From a checkpoint of a small contrastive image-text model.
Model: 22.9M parameters, 64-pixel images, encoder arch wide_resnet, encoder norm groupnorm, encoder depths [2, 2, 2], encoder widths [160, 320, 640], text encoder width 256, text encoder layers 6, text encoder norm rmsnorm, text encoder activation quick_gelu.
Training: soap at rate 0.0016, 8800 steps, batches of 64.
Rows from block 2 of the image encoder, named by matrix and row number. Rows with one number belong to one channel. Each number is 128 + 32 x the weight over its row's rms, rounded and kept within 0 to 255. All counts start at 0. Numbers have three digits each. After the name is the row's rms in percent of the matrix's.
# convs0: first 3x3 conv, stride 2 (encoder.blocks.2.convs.0.weight, 320x160x3x3), inputs 72-83, a 3x3 kernel for each
# convs1: second 3x3 conv (encoder.blocks.2.convs.1.weight, 320x320x3x3, transposed), outputs 72-83, a 3x3 kernel for each
convs0.266 101:087126122145110156119118140080143113134138119039113162087207157169144075116128142142161120137176139143159095101090166143145101123140101097194132149166110133194149075151122158085120155149138069121097154120148142141116131208129143121131170167161127159126107103098156093126207155123067112131165194114132110147127116122161159141
convs0.267 104:090087090143111128129160182169117123107110173212127164135046150121126090119123078140136133145125114119111075134098151100118080161164138113090134114166141108121110146062119145109103077118115152143177206144138085156091135133106121104120117124173127087107149110092092086122134146103122134112087105116118158148189147148194128112
convs0.268 106:138106163127133132093044122157190137148159166082091165159079080089171077096123077127094030103070118141161124116113090142146069072109137138137111090112101149086114114074093096093134135198162081121164153127139129130154129110157082036087131163119125152162119121182088107130160168184158119119101086098171156116173157157077081134
convs0.269 101:101194176075118134151121090128145091075102096074115152137111128134185133150133194134078140131123191137147143083062141114142123048091098114114130125111093111154110113157159130135162080123086093161138141141156153082124131114121079108159110112142111150071158121112143164137095130121116113124123079109150155117155152135164114150
convs0.270 100:104107099110113116123113119082151077108128127137105101151172167042101143144099115181136095155129113175177172104091119137152156095122126123164109099228183117152133072142164116155174161129092172115126182136130209160076146136138066146121185112161097150132118126105116178144095102088153111115160099147147068121108136143167204152
convs0.271 101:139160152121127144125114117121184109174072159203135111173137104120138135103178091160187188155089150092128106118141152150159172087069142124112098095083120148103175083123125092176116102127105117119120050099193146138150064171101102128111157096106118097101175088128118177141134128144233162108117153138102068171142070111153178057
convs0.272 096:124079147157098100139152125155143140159061171131125136158171169105092138147121132148189157144148174116187236147158120150104165116127115176159144151105124096113145139082107220173197133097135133176127144153086130102126136116111125108087149177153153112134101185138089171129164191117113107166152113094076124130134186174121136174
convs0.273 112:110106121106122095157128143173147114091088130142111131121133121094095075129147143150166152119120158144141132109093106125143127114125129164137153124105123154070130091117124147151121190165145101116115142105125138152128115173141064113149116171127185164135120151141131110134135166126158218149182094117090110132107134168170205144
convs0.274 090:131108114164141113102098144126157162088169143135184108115095164086050120153178138158140175117137150092138170137125156123127137086105103109174133101095100114108114147164106056071177141229138114163179071064099151120132156082115109156110097130147099129087135108132084123155089078081091137149106130089157086121146110055148078087
convs0.275 109:096149120114115142099144154103125092129188123087151162077136123126122131159124109171068151105153161126102140090166170120115098126147130156081162153164119130153125147093072132173168168197165116095091125192156148146115124141137144165091100139113176150106120156136107089110153110137139100139086109123095140152133192119111172177
convs0.276 101:113092073099112079089107081144133154085140091092121170125118082089080118141155113179175122085104124140085068120182171137121156148122113098157110159128068179076122093147172087116085172080106130168169119149089144148091091144096120062131116087146106141121148142103104171139129147102128072103147124092104163114151122165112136146
convs0.277 098:153144135145205169180233157126087142084157143119129157080143071163147113146139205140148121093113095139102147102128098105138119134104127130129139160103146175075186110129098120133094102093138093110126137115110123174130116089140141102143100140132126155138119129158086069129141100115176048102104105145131116109188174184173128112
convs0.278 109:106155088104084091082118113151096150086156122128161070130105193099193135192099120117125150173133155142149114116131065130103189134103106175197115160066161188167181148134053097116134117141129150113147106087131121117155168115192166099154045195153153116153143087164133077154136078150125062154101142182146144155153143140188141128
convs0.279 105:094091132150158166122101124150143151159131123151123152142113140117068124176139148141129079125116112131146112157160158113149121149133125079120126210165194091041115126126107100092072086111116148165135108091084160130141089129135117158070146142118132110154130134149181165077156139120147122122095084087113146165098177145167154114
convs0.280 093:127164161080121096107183095121154132081154095083147157175079102096179143148164128113140105179088133134171101141110144135122131140109129102139125158141084146148110131150138188155123193221143124141131185067058112134209143131126102156126088158082172179119108105113110078138168146152184175172141059046163179109176183154125116126
convs0.281 098:130149088157111054134135092112193144197229168080106125142158152155124161166122141094098186136155142134098098184115133145109114148102149129131056049156075099176098111099157102163192126157104100121104144114165096113126128111065123108128127126096090111176106088128107203142116118089127153160172116094096123179176154109134103126
convs0.282 096:136145115102116154087121111125152091098143117074162141116115054114114081161110096120093172115121119147110130075127129157166107143150108153177137100139146103167128121192175136146077136120182122113111107091127141092070119110130112086150110139090144097141120113146129123121126111116171129190162161150152112125151176170138152152
convs0.283 094:133075152127196199168086182192207130131238118098068115111151127067113089179112099102129042063145126122147147066089131108104155144118155158125150090100146126137118133172088157138133115145112146124145092135129126149140223145000141131103184165121163130171119085132109106094147157126127086133077108143138149157107212137157149123
convs0.284 108:124103096188054057081068083119112128105109101124161083140135157180211148126144086158130163138092122170131125082092084113139184111143151112107100130174173122124128135159158112106077122118155178146134121187133155137148108138181121132105086101111196116135116147092136104083117110164070069139127124163107087171133131089126156162
convs0.285 098:078126171130152108150130078124104139179125172140152137108168103179172082107191130140151169126110131160070191141133155111131195152171129152150182182121145139147159098213212117114126081135200116130079111150210169154128113100152161163127111170110129151147105143165112122138145141160152099127105089111146149146141101093103122111
convs0.286 090:094137157115092149135145109114118095066101094089144134156134099082116079087108170167113128173117122128100091180149154071097139157174137134095121137124097106114111124174093175155190185172113123114130119109102084133160118099089116157089122099167156140123095117116144063163098177107156198139197116071105137160117131106122109095
convs0.287 102:113096108106113114118109111095109147116171126089110122104106115146168077131136126162149159099156171120153124110117129112109101150135110125139126137074143097103093152111131091123141168142099125143087091117147149160079126094188168022112097238068119176100146142105124176132122117117163090136107086133134081189117082181082173160
convs0.288 097:120095084169176151142193123124138142122116128151077142114113099125130112059104119127126153140157139164072140171155042161093096132139141123131135085147078082123169104086106099108139137147148133179156152143145155191127117070166119112151166089109124132080142110085108176140127137141188085073181176167127041092139103088161134128
convs0.289 097:079103125143173154142112083165162158138112153128084089092078154150145099160061126106117148163124103122151102136136103147131171150068136125081142176080173146113130155165106078136099116150139147090138113166133126155089120086180107153093100159165147103128115116134121192103114108130199141137109131122124149098128124139098122122
convs0.290 098:098141142157141109082162121151169101164136158128132094078076109102129126120108082175180066142077105078126140184133155091121073129119105076112112135150109088128153076153133144134185149154113130176156114187130095131133123097174056066039092101124099097160157147125132102149138119128105158067114126141148161159111118153119112112
convs0.291 113:131114105141120072117109138128078099122220180035175146128158131086137168116127082127123171083117192117115121129173141119131138129093077104116070151126137096169122098141136103119116115159142106114121196144077173184181130092141090098125137119114145234126067181181101093189119091138118156138116159111135105133074101107135116095
convs0.292 099:153124081140117108137100094157166136120105147099154204142148112190174112095205171144068165199133119134149135114106112150093070172095053089104187105077199118074225107144155109126105089121121137145141134089136111065070159102185129192081103183117120143134118117136081126123132065117086077105148120101105137123098166130091110118
convs0.293 097:148092081082127115120145109132239135172209146160130128107121123129126161146112123163121098098151019088115102153123138097072113115119165107161121108132086205123144044128119060164096164168140138113158118139107059117082139045127106082153133172125140158125128144169074142128121128144128113140157097129101123110174131157144104128
convs0.294 107:138114174150145122146119073140083112119121133163161099134161119168147151103119141123136111126171111152085075125082123152107159098170202150126080191149124094145178136129168091167163163222128118148118142158121113092138143148076027108184078097145133123094133048170147070117130138111210134098171137129191178146121093070090058066
convs1.266 105:126120153103146200146160114192137116139164106159132142154146073096194101170184179146178171150131165111085159114168129114089161132116130190121169140207191120099106112137149125129073147142157109176174112088106136128140157114131136067164127139111105080101109088143186119107079125102095159114102132097120056149110092122138101110
convs1.267 100:104068105016113142098128162161199172118205161097130132133147153123059109079055082139105093147148160104110129177144147188147162220120102135107142157177091103172127131080138114139110151136109112125151052156146089215208128112146103130168142136201108156168106148095132099101122103110111120164168096120144127066113131118141145118
convs1.268 103:140129168142073174178121156123144123134152082139116133085101074095094142167150143091148102091165139109149143073099138156094124105163135119130125145145130099111160109054152115101151178218155160201121052154090099134099110115163072109080129183097117149111111133093061168111176155083095185104195109089141138152139145174105115149
convs1.269 100:132105127164129144118094141101117107119124134102133068073107131161146179186166104136163143136117139121151150128099093182070165109152141090133113108180133127132073114087128164143136110171151153131060122103123154139045126214148141172192119121121107173099098137121128076121123149129124146154109142154092124163200073188148148127
convs1.270 104:140068129169156142077145127127072169090088116135105117128142129136113194147122128122173124182169135117144170106114113158148064165176155188098104114145126126092126131110150119140076116134139177186038134091125129129152152146156129142085157158149133124161102140069116156104102087158105119097132090077120079139118126094151168147
convs1.271 097:089132133153103138113099172097113116138104152132182129138114132079110153081143136134131131133120133112068161130095060167149107190144187166124143093118160089111115161137145109164131098124126134100067072133148197121139095172144139115121116060165126140121116118094114122125126093125124161097114140139094167118127146103155212093
convs1.272 096:153082151065057157090155107144128149070131147126149070103114139159123148131138173186119114121208149172097159125188138164169102163110138164125154146124083114141151081145095058075145181118143185102172154118132119103128196155157157175145136165126118130155146112154130120133153172157044151094157083172107094125144140086128218124
convs1.273 106:168144097160090118111100130094135117134128141121120098113126165130095145141173191109120077109119170120106062176156116204128117165133126156158120096108114124123132151140103182150123132160104152120097152217093176139147058113115115150088127134105127129120112142135082111084161124171137128115129140092134174109147110132121072097
convs1.274 099:157103123113121138121180114152110095092067062117056163131137183157134148132201194099154119132088178175110186177101103124176138130150175139153163149105063102123091079123081108090098162088110155070175142128146095107142126141135083104096088114121135165204146146131103110146094145125078126073111081119144176108144091185127160071
convs1.275 105:129127129166112129159148117144119119121121139115134115116095135100094119158171149098112087109137143132154077142156137128095123118081106129062122116134080133120106132154089132119085128121190157100131113100114088069132146147146133116120135192055074171105132148114131167078167209135082124145125050120123115134112108130100116129
convs1.276 095:061105105145135122095143122084094066121073107114128127161125122068077138129137206102092111133122134049063109118128131146062073143069093109168158123138209115182168152148084170114091133161137136218151140163141207123134103168146139086124150160164099095098061122133116085128147147168111079162090122125133113128075055170143059136
convs1.277 101:123129087103125075076087101132107105115132150115103156192132215097089086145123083077048099088138141140158150177095043083192180150127152126205189198151114159078152103154168117120141150132030137126139130132134170074158154138133098136078100153073145092108175144109132156169110071127117139116061108118084133126080087110090086142
convs1.278 100:123076078156082121096106073197111155184137173176071161110111168153175160127140205094175152127169143073135138165123078143108181090119119103122147136097149111110048135086132150093068080191137104018126156107142152125125124105102050177182166107153158092081133106133083102089158164084138088122105105084154103122113089146096087103
convs1.279 100:149162110093121094066076073156138165097164130120123092127109076084133123149143129131108197197165145087159150127165124115080147142169112065147149191101051133087113124130117145140100132108099129127127127172136164140146142094101169112168154154164134137149132095123129131136185075192104107115085113106113127146110121134157058164
convs1.280 098:133133145121141109141115135094137178133095110149073140134123172162154106090114099136148137113118107142159129123156167183114119125076134159071154125113132077131100167184151067117128126097166056175159059093146115155091098140108137129137152146141171136154140160140084157144119121144123101101163122121095154122094082112110149100
convs1.281 098:119088157132089126106125145169136180110170107101080157108111103055060125122078132086113082062149135067103108114079109123150118096205161143101129099148098105141126101119093091143150101107120103172139058107104143108171131099146115132099117097130186151116132147146136122110115149186129104074167080097092192104132161094142150108
convs1.282 097:117119083106071131116168158095111124149110099134110150088108065122116098153144123094099110093138092110115140178159170164189162164155145153134121143132084157169101110130133169090118138070065093088082112089111115116154156097130141179102165079109157121102138117102157135150179080147146099134193083157099068196138097104118068103
convs1.283 100:082128139126174143136093143117120110157113098131124132121185142103181136106075118145147128139104095112121159107092078121108153118141094133094106157121163106114115124103094124119128102133161131124127106145161140127120089090141138100098104127086152109132130080162175105088140071192145120171127098138121136124104153188207094132
convs1.284 099:154101150168146157143159160069102097167097102179126134080128169184215153130117201192252142149136137149159095146129077092128127144143143143195143114105168151097121099100119128133171178092086122157178097084163185168149160101094092145135135124060101122125109116175148140101054101139173105178136156138157158088114155126212139134
convs1.285 097:107099117104147096121083119099117126063126082108096122191153133204117085063141108082105110110136152133124093141106093066143181109167177129140186140124103157166121139083165107095185117118136126100165131151148094077174107151092167151151166176110177108140153116164162184160184122135176088179072091112135141151137106104114137093
convs1.286 096:101135138117144151123059115067112085094091143120117105163179169096137153180160146165166133121082126113138117151143171153139115146123110161152112117172143147096111119165130089092120102173139113128187084189101091131185141090111150113098114170190122080123151124146184134155137202137136148115146063051076181102107142097094190126
convs1.287 099:124164108115120093139137091125122100102093134157154075124139176091139126117161183100168066100107151142223144120096133153106146149142114153088147139090107168179124113124084128103106128157135065129113101134115188156120129083161129206156119097099087103118113087107118103129181158146137074150169082108110098128100076202177094122
convs1.288 098:133099149099089074142148107107103143152116090161147119134184163131166133163068127154152160129159114119107154132113166106119182170147140071148107166152192118168139092097187158130086175158078150119136097197176112055115158107092151144090114110195138163115127178149149070118128152197097085091138083146114166104123068151134162150
convs1.289 101:102175091156121134141146173136113120083176078139090155137146102092125114129149134118123168147107114081135095173113110093133132053089098100137168117150122166144093112101161155156166080110125145156120089076113148204081114122096075115050174127135099120125104137128103096094119111137089097110136108113103104095088152129118139147
convs1.290 097:133156117118121123138181138146113148127054165109111100130129157094127132080080109099092131121094138107164139101145157062132135123136153073144138138126162125146145194185137135146092096101117164171156126115121088101148121126142130141092081120150120125148136174127097135133117137115111139137148142153135095155048121110130119090
convs1.291 109:095196129154155135113136170116120177110137159096134128143135125062097137120133092099132126095133139129071174118143099133127089097153157153119137134087119104073123078133119161109092147154168147123057084094129110108148140142120162167122148128137141093127112130107119136155170164092142124152135119152145078121179119172142085123
convs1.292 099:156104172134117150137162099073210107083113095082100101156108172178143125121097145134161113140119129076148088082068117146113031110108151127103092161138122136194139109122067160182156073104127061073079112114154141181108114109104108065082115078151123179153133133149179107149090091125115127153125103065088168123122153098114114109
convs1.293 102:123099120102081126115110139099130154091112111129163106123129122122151165126117143133104083083170142159115142159139104149071125139158165078131129131148108093088151082096133134151137120148172090109098063145096143100125090081152106142137139189092156129170121133099148147135105142122127129141085149073057128171078141147144098102
convs1.294 104:141131126152124175135151110107115119091129132067106098134151156090161067149049134130130170179163130114109155142159156133109096100077135188139128087098122072086115086098172101091114195103123172100110093107116128121137151126120168148171115138116170119068134152120122108161114122144119138131125138136092138048146144183109152160