A small contrastive image-text model, trained from scratch: encoder norm groupnorm, trained on photos of plants, animals and fungi (iNaturalist).
Rows from block 3 of the image encoder of a small contrastive image-text model, named by matrix and row number. Rows with one number belong to one channel. Each number is 128 + 32 x the weight over its row's rms, rounded and kept within 0 to 255. All counts start at 0. Numbers have three digits each. After the name is the row's rms in percent of the matrix's.
Before each channel's rows are labels from the 100 images, of 14976, where the channel reaches its highest value: "top examples" is what is common among them. Only what is clearly more common there than usual is listed. The data: photos of plants, animals and fungi (iNaturalist). In brackets: how many of the 100, against the usual share in percent.
# convs0: first 3x3 conv (encoder.blocks.3.convs.0.weight, 320x320x3x3, each kernel summed), inputs 80-159
# convs1: second 3x3 conv (encoder.blocks.3.convs.1.weight, 320x320x3x3, transposed, each kernel summed), outputs 80-159

top examples: class: Aves (93 vs 55); order Charadriiformes (49 vs 7.6); family: Scolopacidae (28 vs 3.2)
convs0.182 093:111181133106181111082106126094124143133072122086108123142153101086126097141159145125130106108119121105075124139182155119101140101114112175097087093186096102115061183100138152192178151147116139108129126072117160131050099145118107161138169140
convs1.182 096:086127113153137116151107199112112170169114122124137170119105143141140099200146099113128153108127148153152125126097110118160120074121121119192104137176112144083163101124102059160152071165081098163093066082067078102142169138118109139144134123

top examples: class: Aves (95 vs 55); order Anseriformes (36 vs 5.5); family: Anatidae (36 vs 5.5)
convs0.164 099:119136162118112142120133124155167119100088154117136097084158157113096124092088105087068108105105132178158189142148189084151120077125093084127157113118132147138135081141160150142131056116066120168104133113223129100168204106133130095222124095
convs1.164 107:090127127119070161182126164090114155138131088130135200163123117070117067131117166150155151117149136119112125123149109107101156075136075144112152048134142119094169137161120128107073134116084141056108115148163214135120131121099124125054143091

top examples: class Aves (89 vs 55)
convs0.62 089:150090217124130090120166119128119120143069127143087129114108136115133100118174113142111085147109086105146155156181102174150106128162223157130175154157139155188131088126117092103115083120119102152152185098068164134112143142137139190119142104
convs1.62 097:130135135164124093175149165161135120123163156122162107123160155131155121140125183133129100148107109149056143144137151151080124144080091103159108113098128139149066132144090122108135103089147153157126176176159192118135123166190122121120163125

top examples: phylum Chordata (97 vs 60.8); class Aves (94 vs 55)
convs0.22 088:162161155108064111108131106106152135083099097119096104082104110116118103152123133129135081137119159101120153157161130077176212121094085175191128098149106079150084146145132135240107132067077126162169071127114126138104154092123101152161123162
convs1.22 092:150081078143120115141126144138090129126095065126160153151169154072116116092162127134167088139133098156072080136166161105140100133087118091107075117075156086106114092128148122154097167101119094127120130106060079161126093120064119122133136118

top examples: class Aves (85 vs 55)
convs0.192 096:092124118110157125091131088148171160129124054134136093112171125137146132159112124105101190104128118094186143164145077098136125141137101118125176088115100102102077158142133140113168157100195150179131154115177148098202130139071143184078101125
convs1.192 095:147143162127130076165147098152104209128074182140117150099118151168117138102051128154114106119113153068073131159112087136111152107097107087167127136101132179115134116144119137101114123128162147155065126158201133124142102112088164150064101126

top examples: phylum Chordata (92 vs 60.8); class Aves (87 vs 55)
convs0.79 084:158089154093144142163102088074164112094166174084126115093119135111144157097050117131092119141116103142082129104090091105130081151130131086153104095163097087138092192120102198107122125126109108077171132108086082130178124080131137023160143081
convs1.79 100:067139086139142099176171085124112124138155107107137146143169132133073153111088119055132180119097073154071132097098139113118120133128137077071095134128098146120132118061114167163149142077133075115112137155154133119081127170158088159126106134

top examples: class: Insecta (60 vs 29.2); order Coleoptera (27 vs 3.2); family: Coccinellidae (26 vs 1.7)
convs0.35 112:129071110143152156094127128103138151147140126120120113103128191173130125076109070078102134124112112150160075099117148117082152088155160072138151147157165098134138108155138114121149160137153190120114126162069134092105177115105121113153112145
convs1.35 105:126090122095161159152020150112102132081135145108131146091159100137125072066156098193098114193122107090138104081163196103072090125114121125167122149155198132108119088126112103143162182076194130129074086158090103143085058127147140142130125085

top examples: order Accipitriformes (25 vs 3.9)
convs0.162 105:086122155135158143101129151134116164145105158159085064148119143089110149208107101123123147144107153067118156080165118097079054116094178186109090114140117147094114105073097110129184158158112116103101143091115166115072131079128087123160065084
convs1.162 108:087138128155190130104088108117178164101054146125126085102122140169103178188045076058043138077104114111146164104096140082141119099071169174192078124173140072153174101079118136129169052145079117145127123126126100150144133142168092067176134146

top examples: order Accipitriformes (31 vs 3.9)
convs0.92 093:133187146140201134169104111067152129082155076121144075128177149191112177100143044165139182120109088098136109143104128129085115165147136181158124077140161121166151137161151117094110143142184085143109141151129165122070134109092120114125156126
convs1.92 092:096157126109122149096120092088080131135119109045093087149050129069122152107143135133115138132146128159097111089133202154134083142140200128146159135128150158118178113129062183167101135077103177141148126100139183125103127080174085109148186085

top examples: order Charadriiformes (25 vs 7.6)
convs0.66 106:099051112096178122114073121102072154106116105070156130139121099151157090096136113152128129107168127150158099076202127195111106084058114068120099072121118162115074096136096152160112126102141131038129119118127135086125118082117066113115085118
convs1.66 101:149161118153121130183105099168199178132142113096151153143162163162123131172108103148104172147178110120199145076193154117118153118141066149135091143125123148106094105144168131062102131129126174132118158145103156115133105100151107080098132130

top examples: order Charadriiformes (27 vs 7.6)
convs0.199 101:092207167145139108103113141128149095118068111105135113088121147101179130118109141136082121104125144140067132152096154129122124121138084154106144073179163139133107100104120154112135161120144184116119158099134104110095187119119097118179163208
convs1.199 098:146125145095152136133132124098169099146116164150139138048131085097144120181142129139082121142112164104083115168129189140159118103142142127105163140169144075096088093058139121067129114098091131103085140170154182136097161155170157132076153192

top examples: class Aves (97 vs 55); order Accipitriformes (42 vs 3.9)
convs0.247 100:113171132097125086135135085172121123157111053179159095118173121113139182127142130117111101133069138136132117077136100125140118196152122101144108137097162113152140154113043142078156149151101140083116119072141170069118102069124106110159075068
convs1.247 108:147121120105089128093093093127114172156129080131126136114176112137109156062097142140104191116126119090165141093159182105108142136098087114140161083128121084131147136120108097102102120110134096086109122080113194151060126164121110104163061093

top examples: order Accipitriformes (25 vs 3.9)
convs0.60 108:104105126126149108130184132121154164116067102189132116158110136140161149136130180134149242135144149165108093094131094085041124155141168136103141113124118128100199096075099091179063151148134131091064190133150154139155091149127114118135100126
convs1.60 116:088101100085102101125096091111153167138159210135149092145148129171152189128097170128112209114086160135081142150163108166063164097155160138046105070133103095123118122139075184079085095168123066159081210080154178118121119156064126103102139098

top examples: class Magnoliopsida (32 vs 5.6); kingdom Plantae (32 vs 7.3); phylum Tracheophyta (32 vs 7.3)
convs0.134 131:181096172149132188158181197157123102196161126111141156129116176105047121089039083182143083108156109147114138138135113135111113100128118126165130106161123118138085110116132103130131107191120115144138126176060134136166124134114127136141155184
convs1.134 115:208210120128115174117149235176127113118105138132140123096181199136153054154085111121128165145128093112073116139155101120142091120139151126136130165143159116138123118151115105105105149234097131121086139151094118137155088090092073098042124089

top examples: order Charadriiformes (27 vs 7.6)
convs0.82 105:070170149147124145103164092129128144167111128109093122122057124145114123108130105136073102094115090117047070112122074094185105077129152185048140126106145137105122114095115137113145121145120088108138137144087121135132138080100154102119136127
convs1.82 102:114124055099166119121135082130127099142088175169160188131118123128149109123110148189103041094125160121133056121150144115150149148152105117128141096155131156158120139117132111112205116113194149097153177132083137123112128130196132112146146181

top examples: class: Aves (93 vs 55); order Accipitriformes (31 vs 3.9); family: Accipitridae (29 vs 3.3)
convs0.143 094:089106130128153102166129161041122134162151150164156171134162070140152140090141099090111120088084138099160152115120111082185169181126122159129095099112093138118078174092162054161136105135119151134148108144194157064121177132142157151106103196
convs1.143 087:121124091107112130104126085067139113130114168109107145133156135101114164119116090159152099145099085124120132108141135108095130160176153103148115122099128175127130165190161112158141164119127079136167080185179100087113169136176140122155141124

top examples: order Charadriiformes (40 vs 7.6); family: Laridae (28 vs 2.6); text has "gull" (27 vs 1.9)
convs0.53 107:167095103076178100087128101170097188105102114108186181156146135121112112130089058118176109107152153161076099157186154142146121073154171119116120089084155178108137113147062116144155126129095127108136091082111154139113140096162154123149115105
convs1.53 105:096124165142164103108127137146112058052138106086182199104098145131104131146109163081116135177070096127123150149146123132081192103143157111144144091092139145093126109092153146188135130143125184149114102161125163132175132161142143114161140156

top examples: order Charadriiformes (28 vs 7.6)
convs0.103 101:123108181141131157145086116084151098129236158099113136194178141160121099113077158154092108206169122144165171115144161104122138118155148150099115086075063141133100149072178087152110114087155168164132116099032127125150165128176094144127097123
convs1.103 098:115109189133124136097119178118156126116143058112223111178124139124114165111102102132132136170170160090112165156135054082150131099131109167167127164129054093137154132109113156117115102123117148149096116161082100103100114173156132089136149079

top examples: order Piciformes (29 vs 1.8); family: Picidae (29 vs 1.8); text has "woodpecker" (26 vs 1.6)
convs0.254 096:102162097083169130065138148133146149158084115133089123164158116091128159104155071123092171074103132111150122139171138119115108188074082149115176127133124117113067099093123070125083078126085151116128097165111151105150118094147103152110144122
convs1.254 099:122174116101144123110113157066112101059100149134166085143083110153136113126115116129098160090157100115126100202109160146182123166151129126182142096163142158134106212154090080110162135130072096109117092153137178160168065118092164114133105144

top examples: order Accipitriformes (30 vs 3.9); family: Accipitridae (27 vs 3.3)
convs0.7 091:106159132102116208165094098167153118165123085131066180217083171068079116131139146132130190135149088143103165107153195175114130119172061159178153123141133132104195172128170169092100098094125089093119142183127127111131120157098143131172123112
convs1.7 093:115133137113120210144106171205119178176178139150185110154191145126130100125184160134116183142099128086105130114123107117130140172162191111140134131117120132115147108136108119132146150122174134081117160113120168152130106145056097190128140089

top examples: order Charadriiformes (25 vs 7.6)
convs0.136 097:114086162111117125106104145149113103063096122133102105089130091117144105180121122101110149138150118173125134130110102141139101071092128101113160130077172139103146099096155121111157103144104126082126194128117122126162147127089177128088138156
convs1.136 105:109132054155136081194143159142190107144122106135163098094101143136159135127129140142135136181103157168143108146112098042099135093113096129104112150178090124152146139093115137086141080162117094164107127149105155114163108138142154152161085179

top examples: phylum Chordata (92 vs 60.8); class Aves (89 vs 55)
convs0.155 089:144176127159194093135148154170164158090085108134154132118166131143099116068141111086117095107122190089106099132149041153177147116108113131150111172156123099127120121141135147142125136129047108084165135155111126170104120166083132073127159144
convs1.155 089:075142096088149116173130111176045067147100139111115145099083114151105125110084141159055086125138098206125159133168091124132097095099124189105139127132132119111102120120113152124123111095096097128179140135089135130123167070083125127109161134

top examples: class Aves (99 vs 55); phylum Chordata (99 vs 60.8)
convs0.78 107:117119075112143111100109102173085112118094077074102122113093178100194085076088068137135140110122171145161121140140088200127095125121140103139128128148094109094073124093089088053134078095126121123156100175123121083132129128093114144112162134
convs1.78 105:119136121156134116135166084123148126112146113087155148144166084090128112153112146191216126104081135141152138086161119136121095142085110143084086058085129134118163148122118156111095112095151122155142144116164118119163116083161134092139166149

top examples: order Coleoptera (31 vs 3.2); family: Coccinellidae (25 vs 1.7); text has "beetle" (25 vs 2.3)
convs0.63 109:123061120134168103118071130118139174138099179164096148107126132145082087084118104079117121153122127111151130157158124132107187192179093128155169129097156155090081121151163119086168146099162164149152154114132131154068095144152196150118133122
convs1.63 105:085143131151110086118087079164129129148167141056139199156162126137213103155151065139130076148124094122255187110137104085123132128202117130150166151129146186156157096164126099123171105105164139140098081120135152187090135160166120179094133114

top examples: class: Aves (87 vs 55); order Accipitriformes (35 vs 3.9); family: Accipitridae (34 vs 3.3)
convs0.91 100:105142179107156121186116122142142151034143070110105131117167134141138131028175153148185107109115097165113111165190098122058110126134075093112115117117071148108170117198193105059158202144138122072166084179146213189153140142121073161183151212
convs1.91 096:203108134164177161167090161134145127111148085079147121066166156153227132158158179151162101094163156130145138135115112126123118109130105141099148166106099110125113131166129150085138150128101098089162136116153164143047162150115137087176134157

top examples: class: Insecta (60 vs 29.2); class Magnoliopsida (31 vs 5.6); kingdom Plantae (31 vs 7.3); phylum Tracheophyta (31 vs 7.3)
convs0.116 137:166077129130153190061107106133140129067106087110069130134131133136146106041150112136119091133138122165192106128099077125125113157135143140107145199116185159114141072185197110124107163122169087090148127168096134095074153111093107082123158174
convs1.116 129:198040090114117153133079077166136151121095109103147130111044142077111073056155128149128163153091097121147062163089106082081140151085081085107141255129145123136139144128109142104085146094128107060160132118127113139105153119067092120097152135

top examples: class: Aves (91 vs 55); order Accipitriformes (44 vs 3.9); family: Accipitridae (39 vs 3.3)
convs0.210 090:122139130110111120123112111180124104123182192121097120116148151100141119092021107178134082132094145094109122099162147108134146114142150187235135105072144144127097095144121128128140145113132128175169140149109087144152128092163086154156131175
convs1.210 095:176076126148036104092047156149131105039115133125132097073171166070115115134170137116151136127117116074165114093147039075095141099134204130191125161104175152129063085153128119170113087194144155091119133116138124105133108139168097110077108176

top examples: class: Aves (96 vs 55); order Accipitriformes (40 vs 3.9); family: Accipitridae (31 vs 3.3)
convs0.245 101:088156158121114121152143157123133177159132066101170116103105086146075101076131127111136136121095167151087116067154132200131134098092118108157149060134119145131211079160136183217114129068161122110108148136134158096161142164159108117187128122
convs1.245 109:164139128144053167138129146111125135120121085148090203117175134106113163083145164105096145091139064121141147103142130138162116124122173161083170136181141092152092123128155119150072162162104107165157148120124126114128159148096148125113166082

top examples: order Accipitriformes (26 vs 3.9)
convs0.142 120:131168078133088142163143141093135117102133137136103102125082117098122105107255174114188111128100129137173097115144160129134131145153109132119172119110152146117089112211156117147133106163097136141148133115164147151098129117099137168111104039
convs1.142 112:125129116141168094116126140181143113113130129155124159170130088154105132163086084113123145154120139136098031108149147130145208184163090179179154102105102090108144137197092122152142161157129164055118179098106143117178151158086075154118124116

top examples: class Aves (88 vs 55)
convs0.141 093:150138124115111111148173125111178122175091156128116096100126140142075085126111162119115129095177149161096116104153124147192107201098134087074108159141177104139073119167078120130111132152132075099092143121114090154106120068154119124148087091
convs1.141 102:186115165143144082148165097138153126068083126130135150130140129120156115123088107082149114129174109053042142177076154138113068143118162177137106182140177082109132152130136173080123147142095129127109062138088113120131086148137072076136178160

top examples: class Magnoliopsida (38 vs 5.6); kingdom Plantae (38 vs 7.3); phylum Tracheophyta (38 vs 7.3)
convs0.104 094:147163151142075148086131158173136127097175149098188163109083130135113098111136171206100111111149085121119115155178153107114118125116093174107153096135065103066144060133125142101154111132116098122170160143158129085161153103153077099124130151
convs1.104 108:085152142151137189185138143110110131185153169100187166135133155117170118097157186165175163129150138137151140114158087126132079120147121126122116145129122130114104100082072111117116163117107130104144102088082114076132154114133126162106120152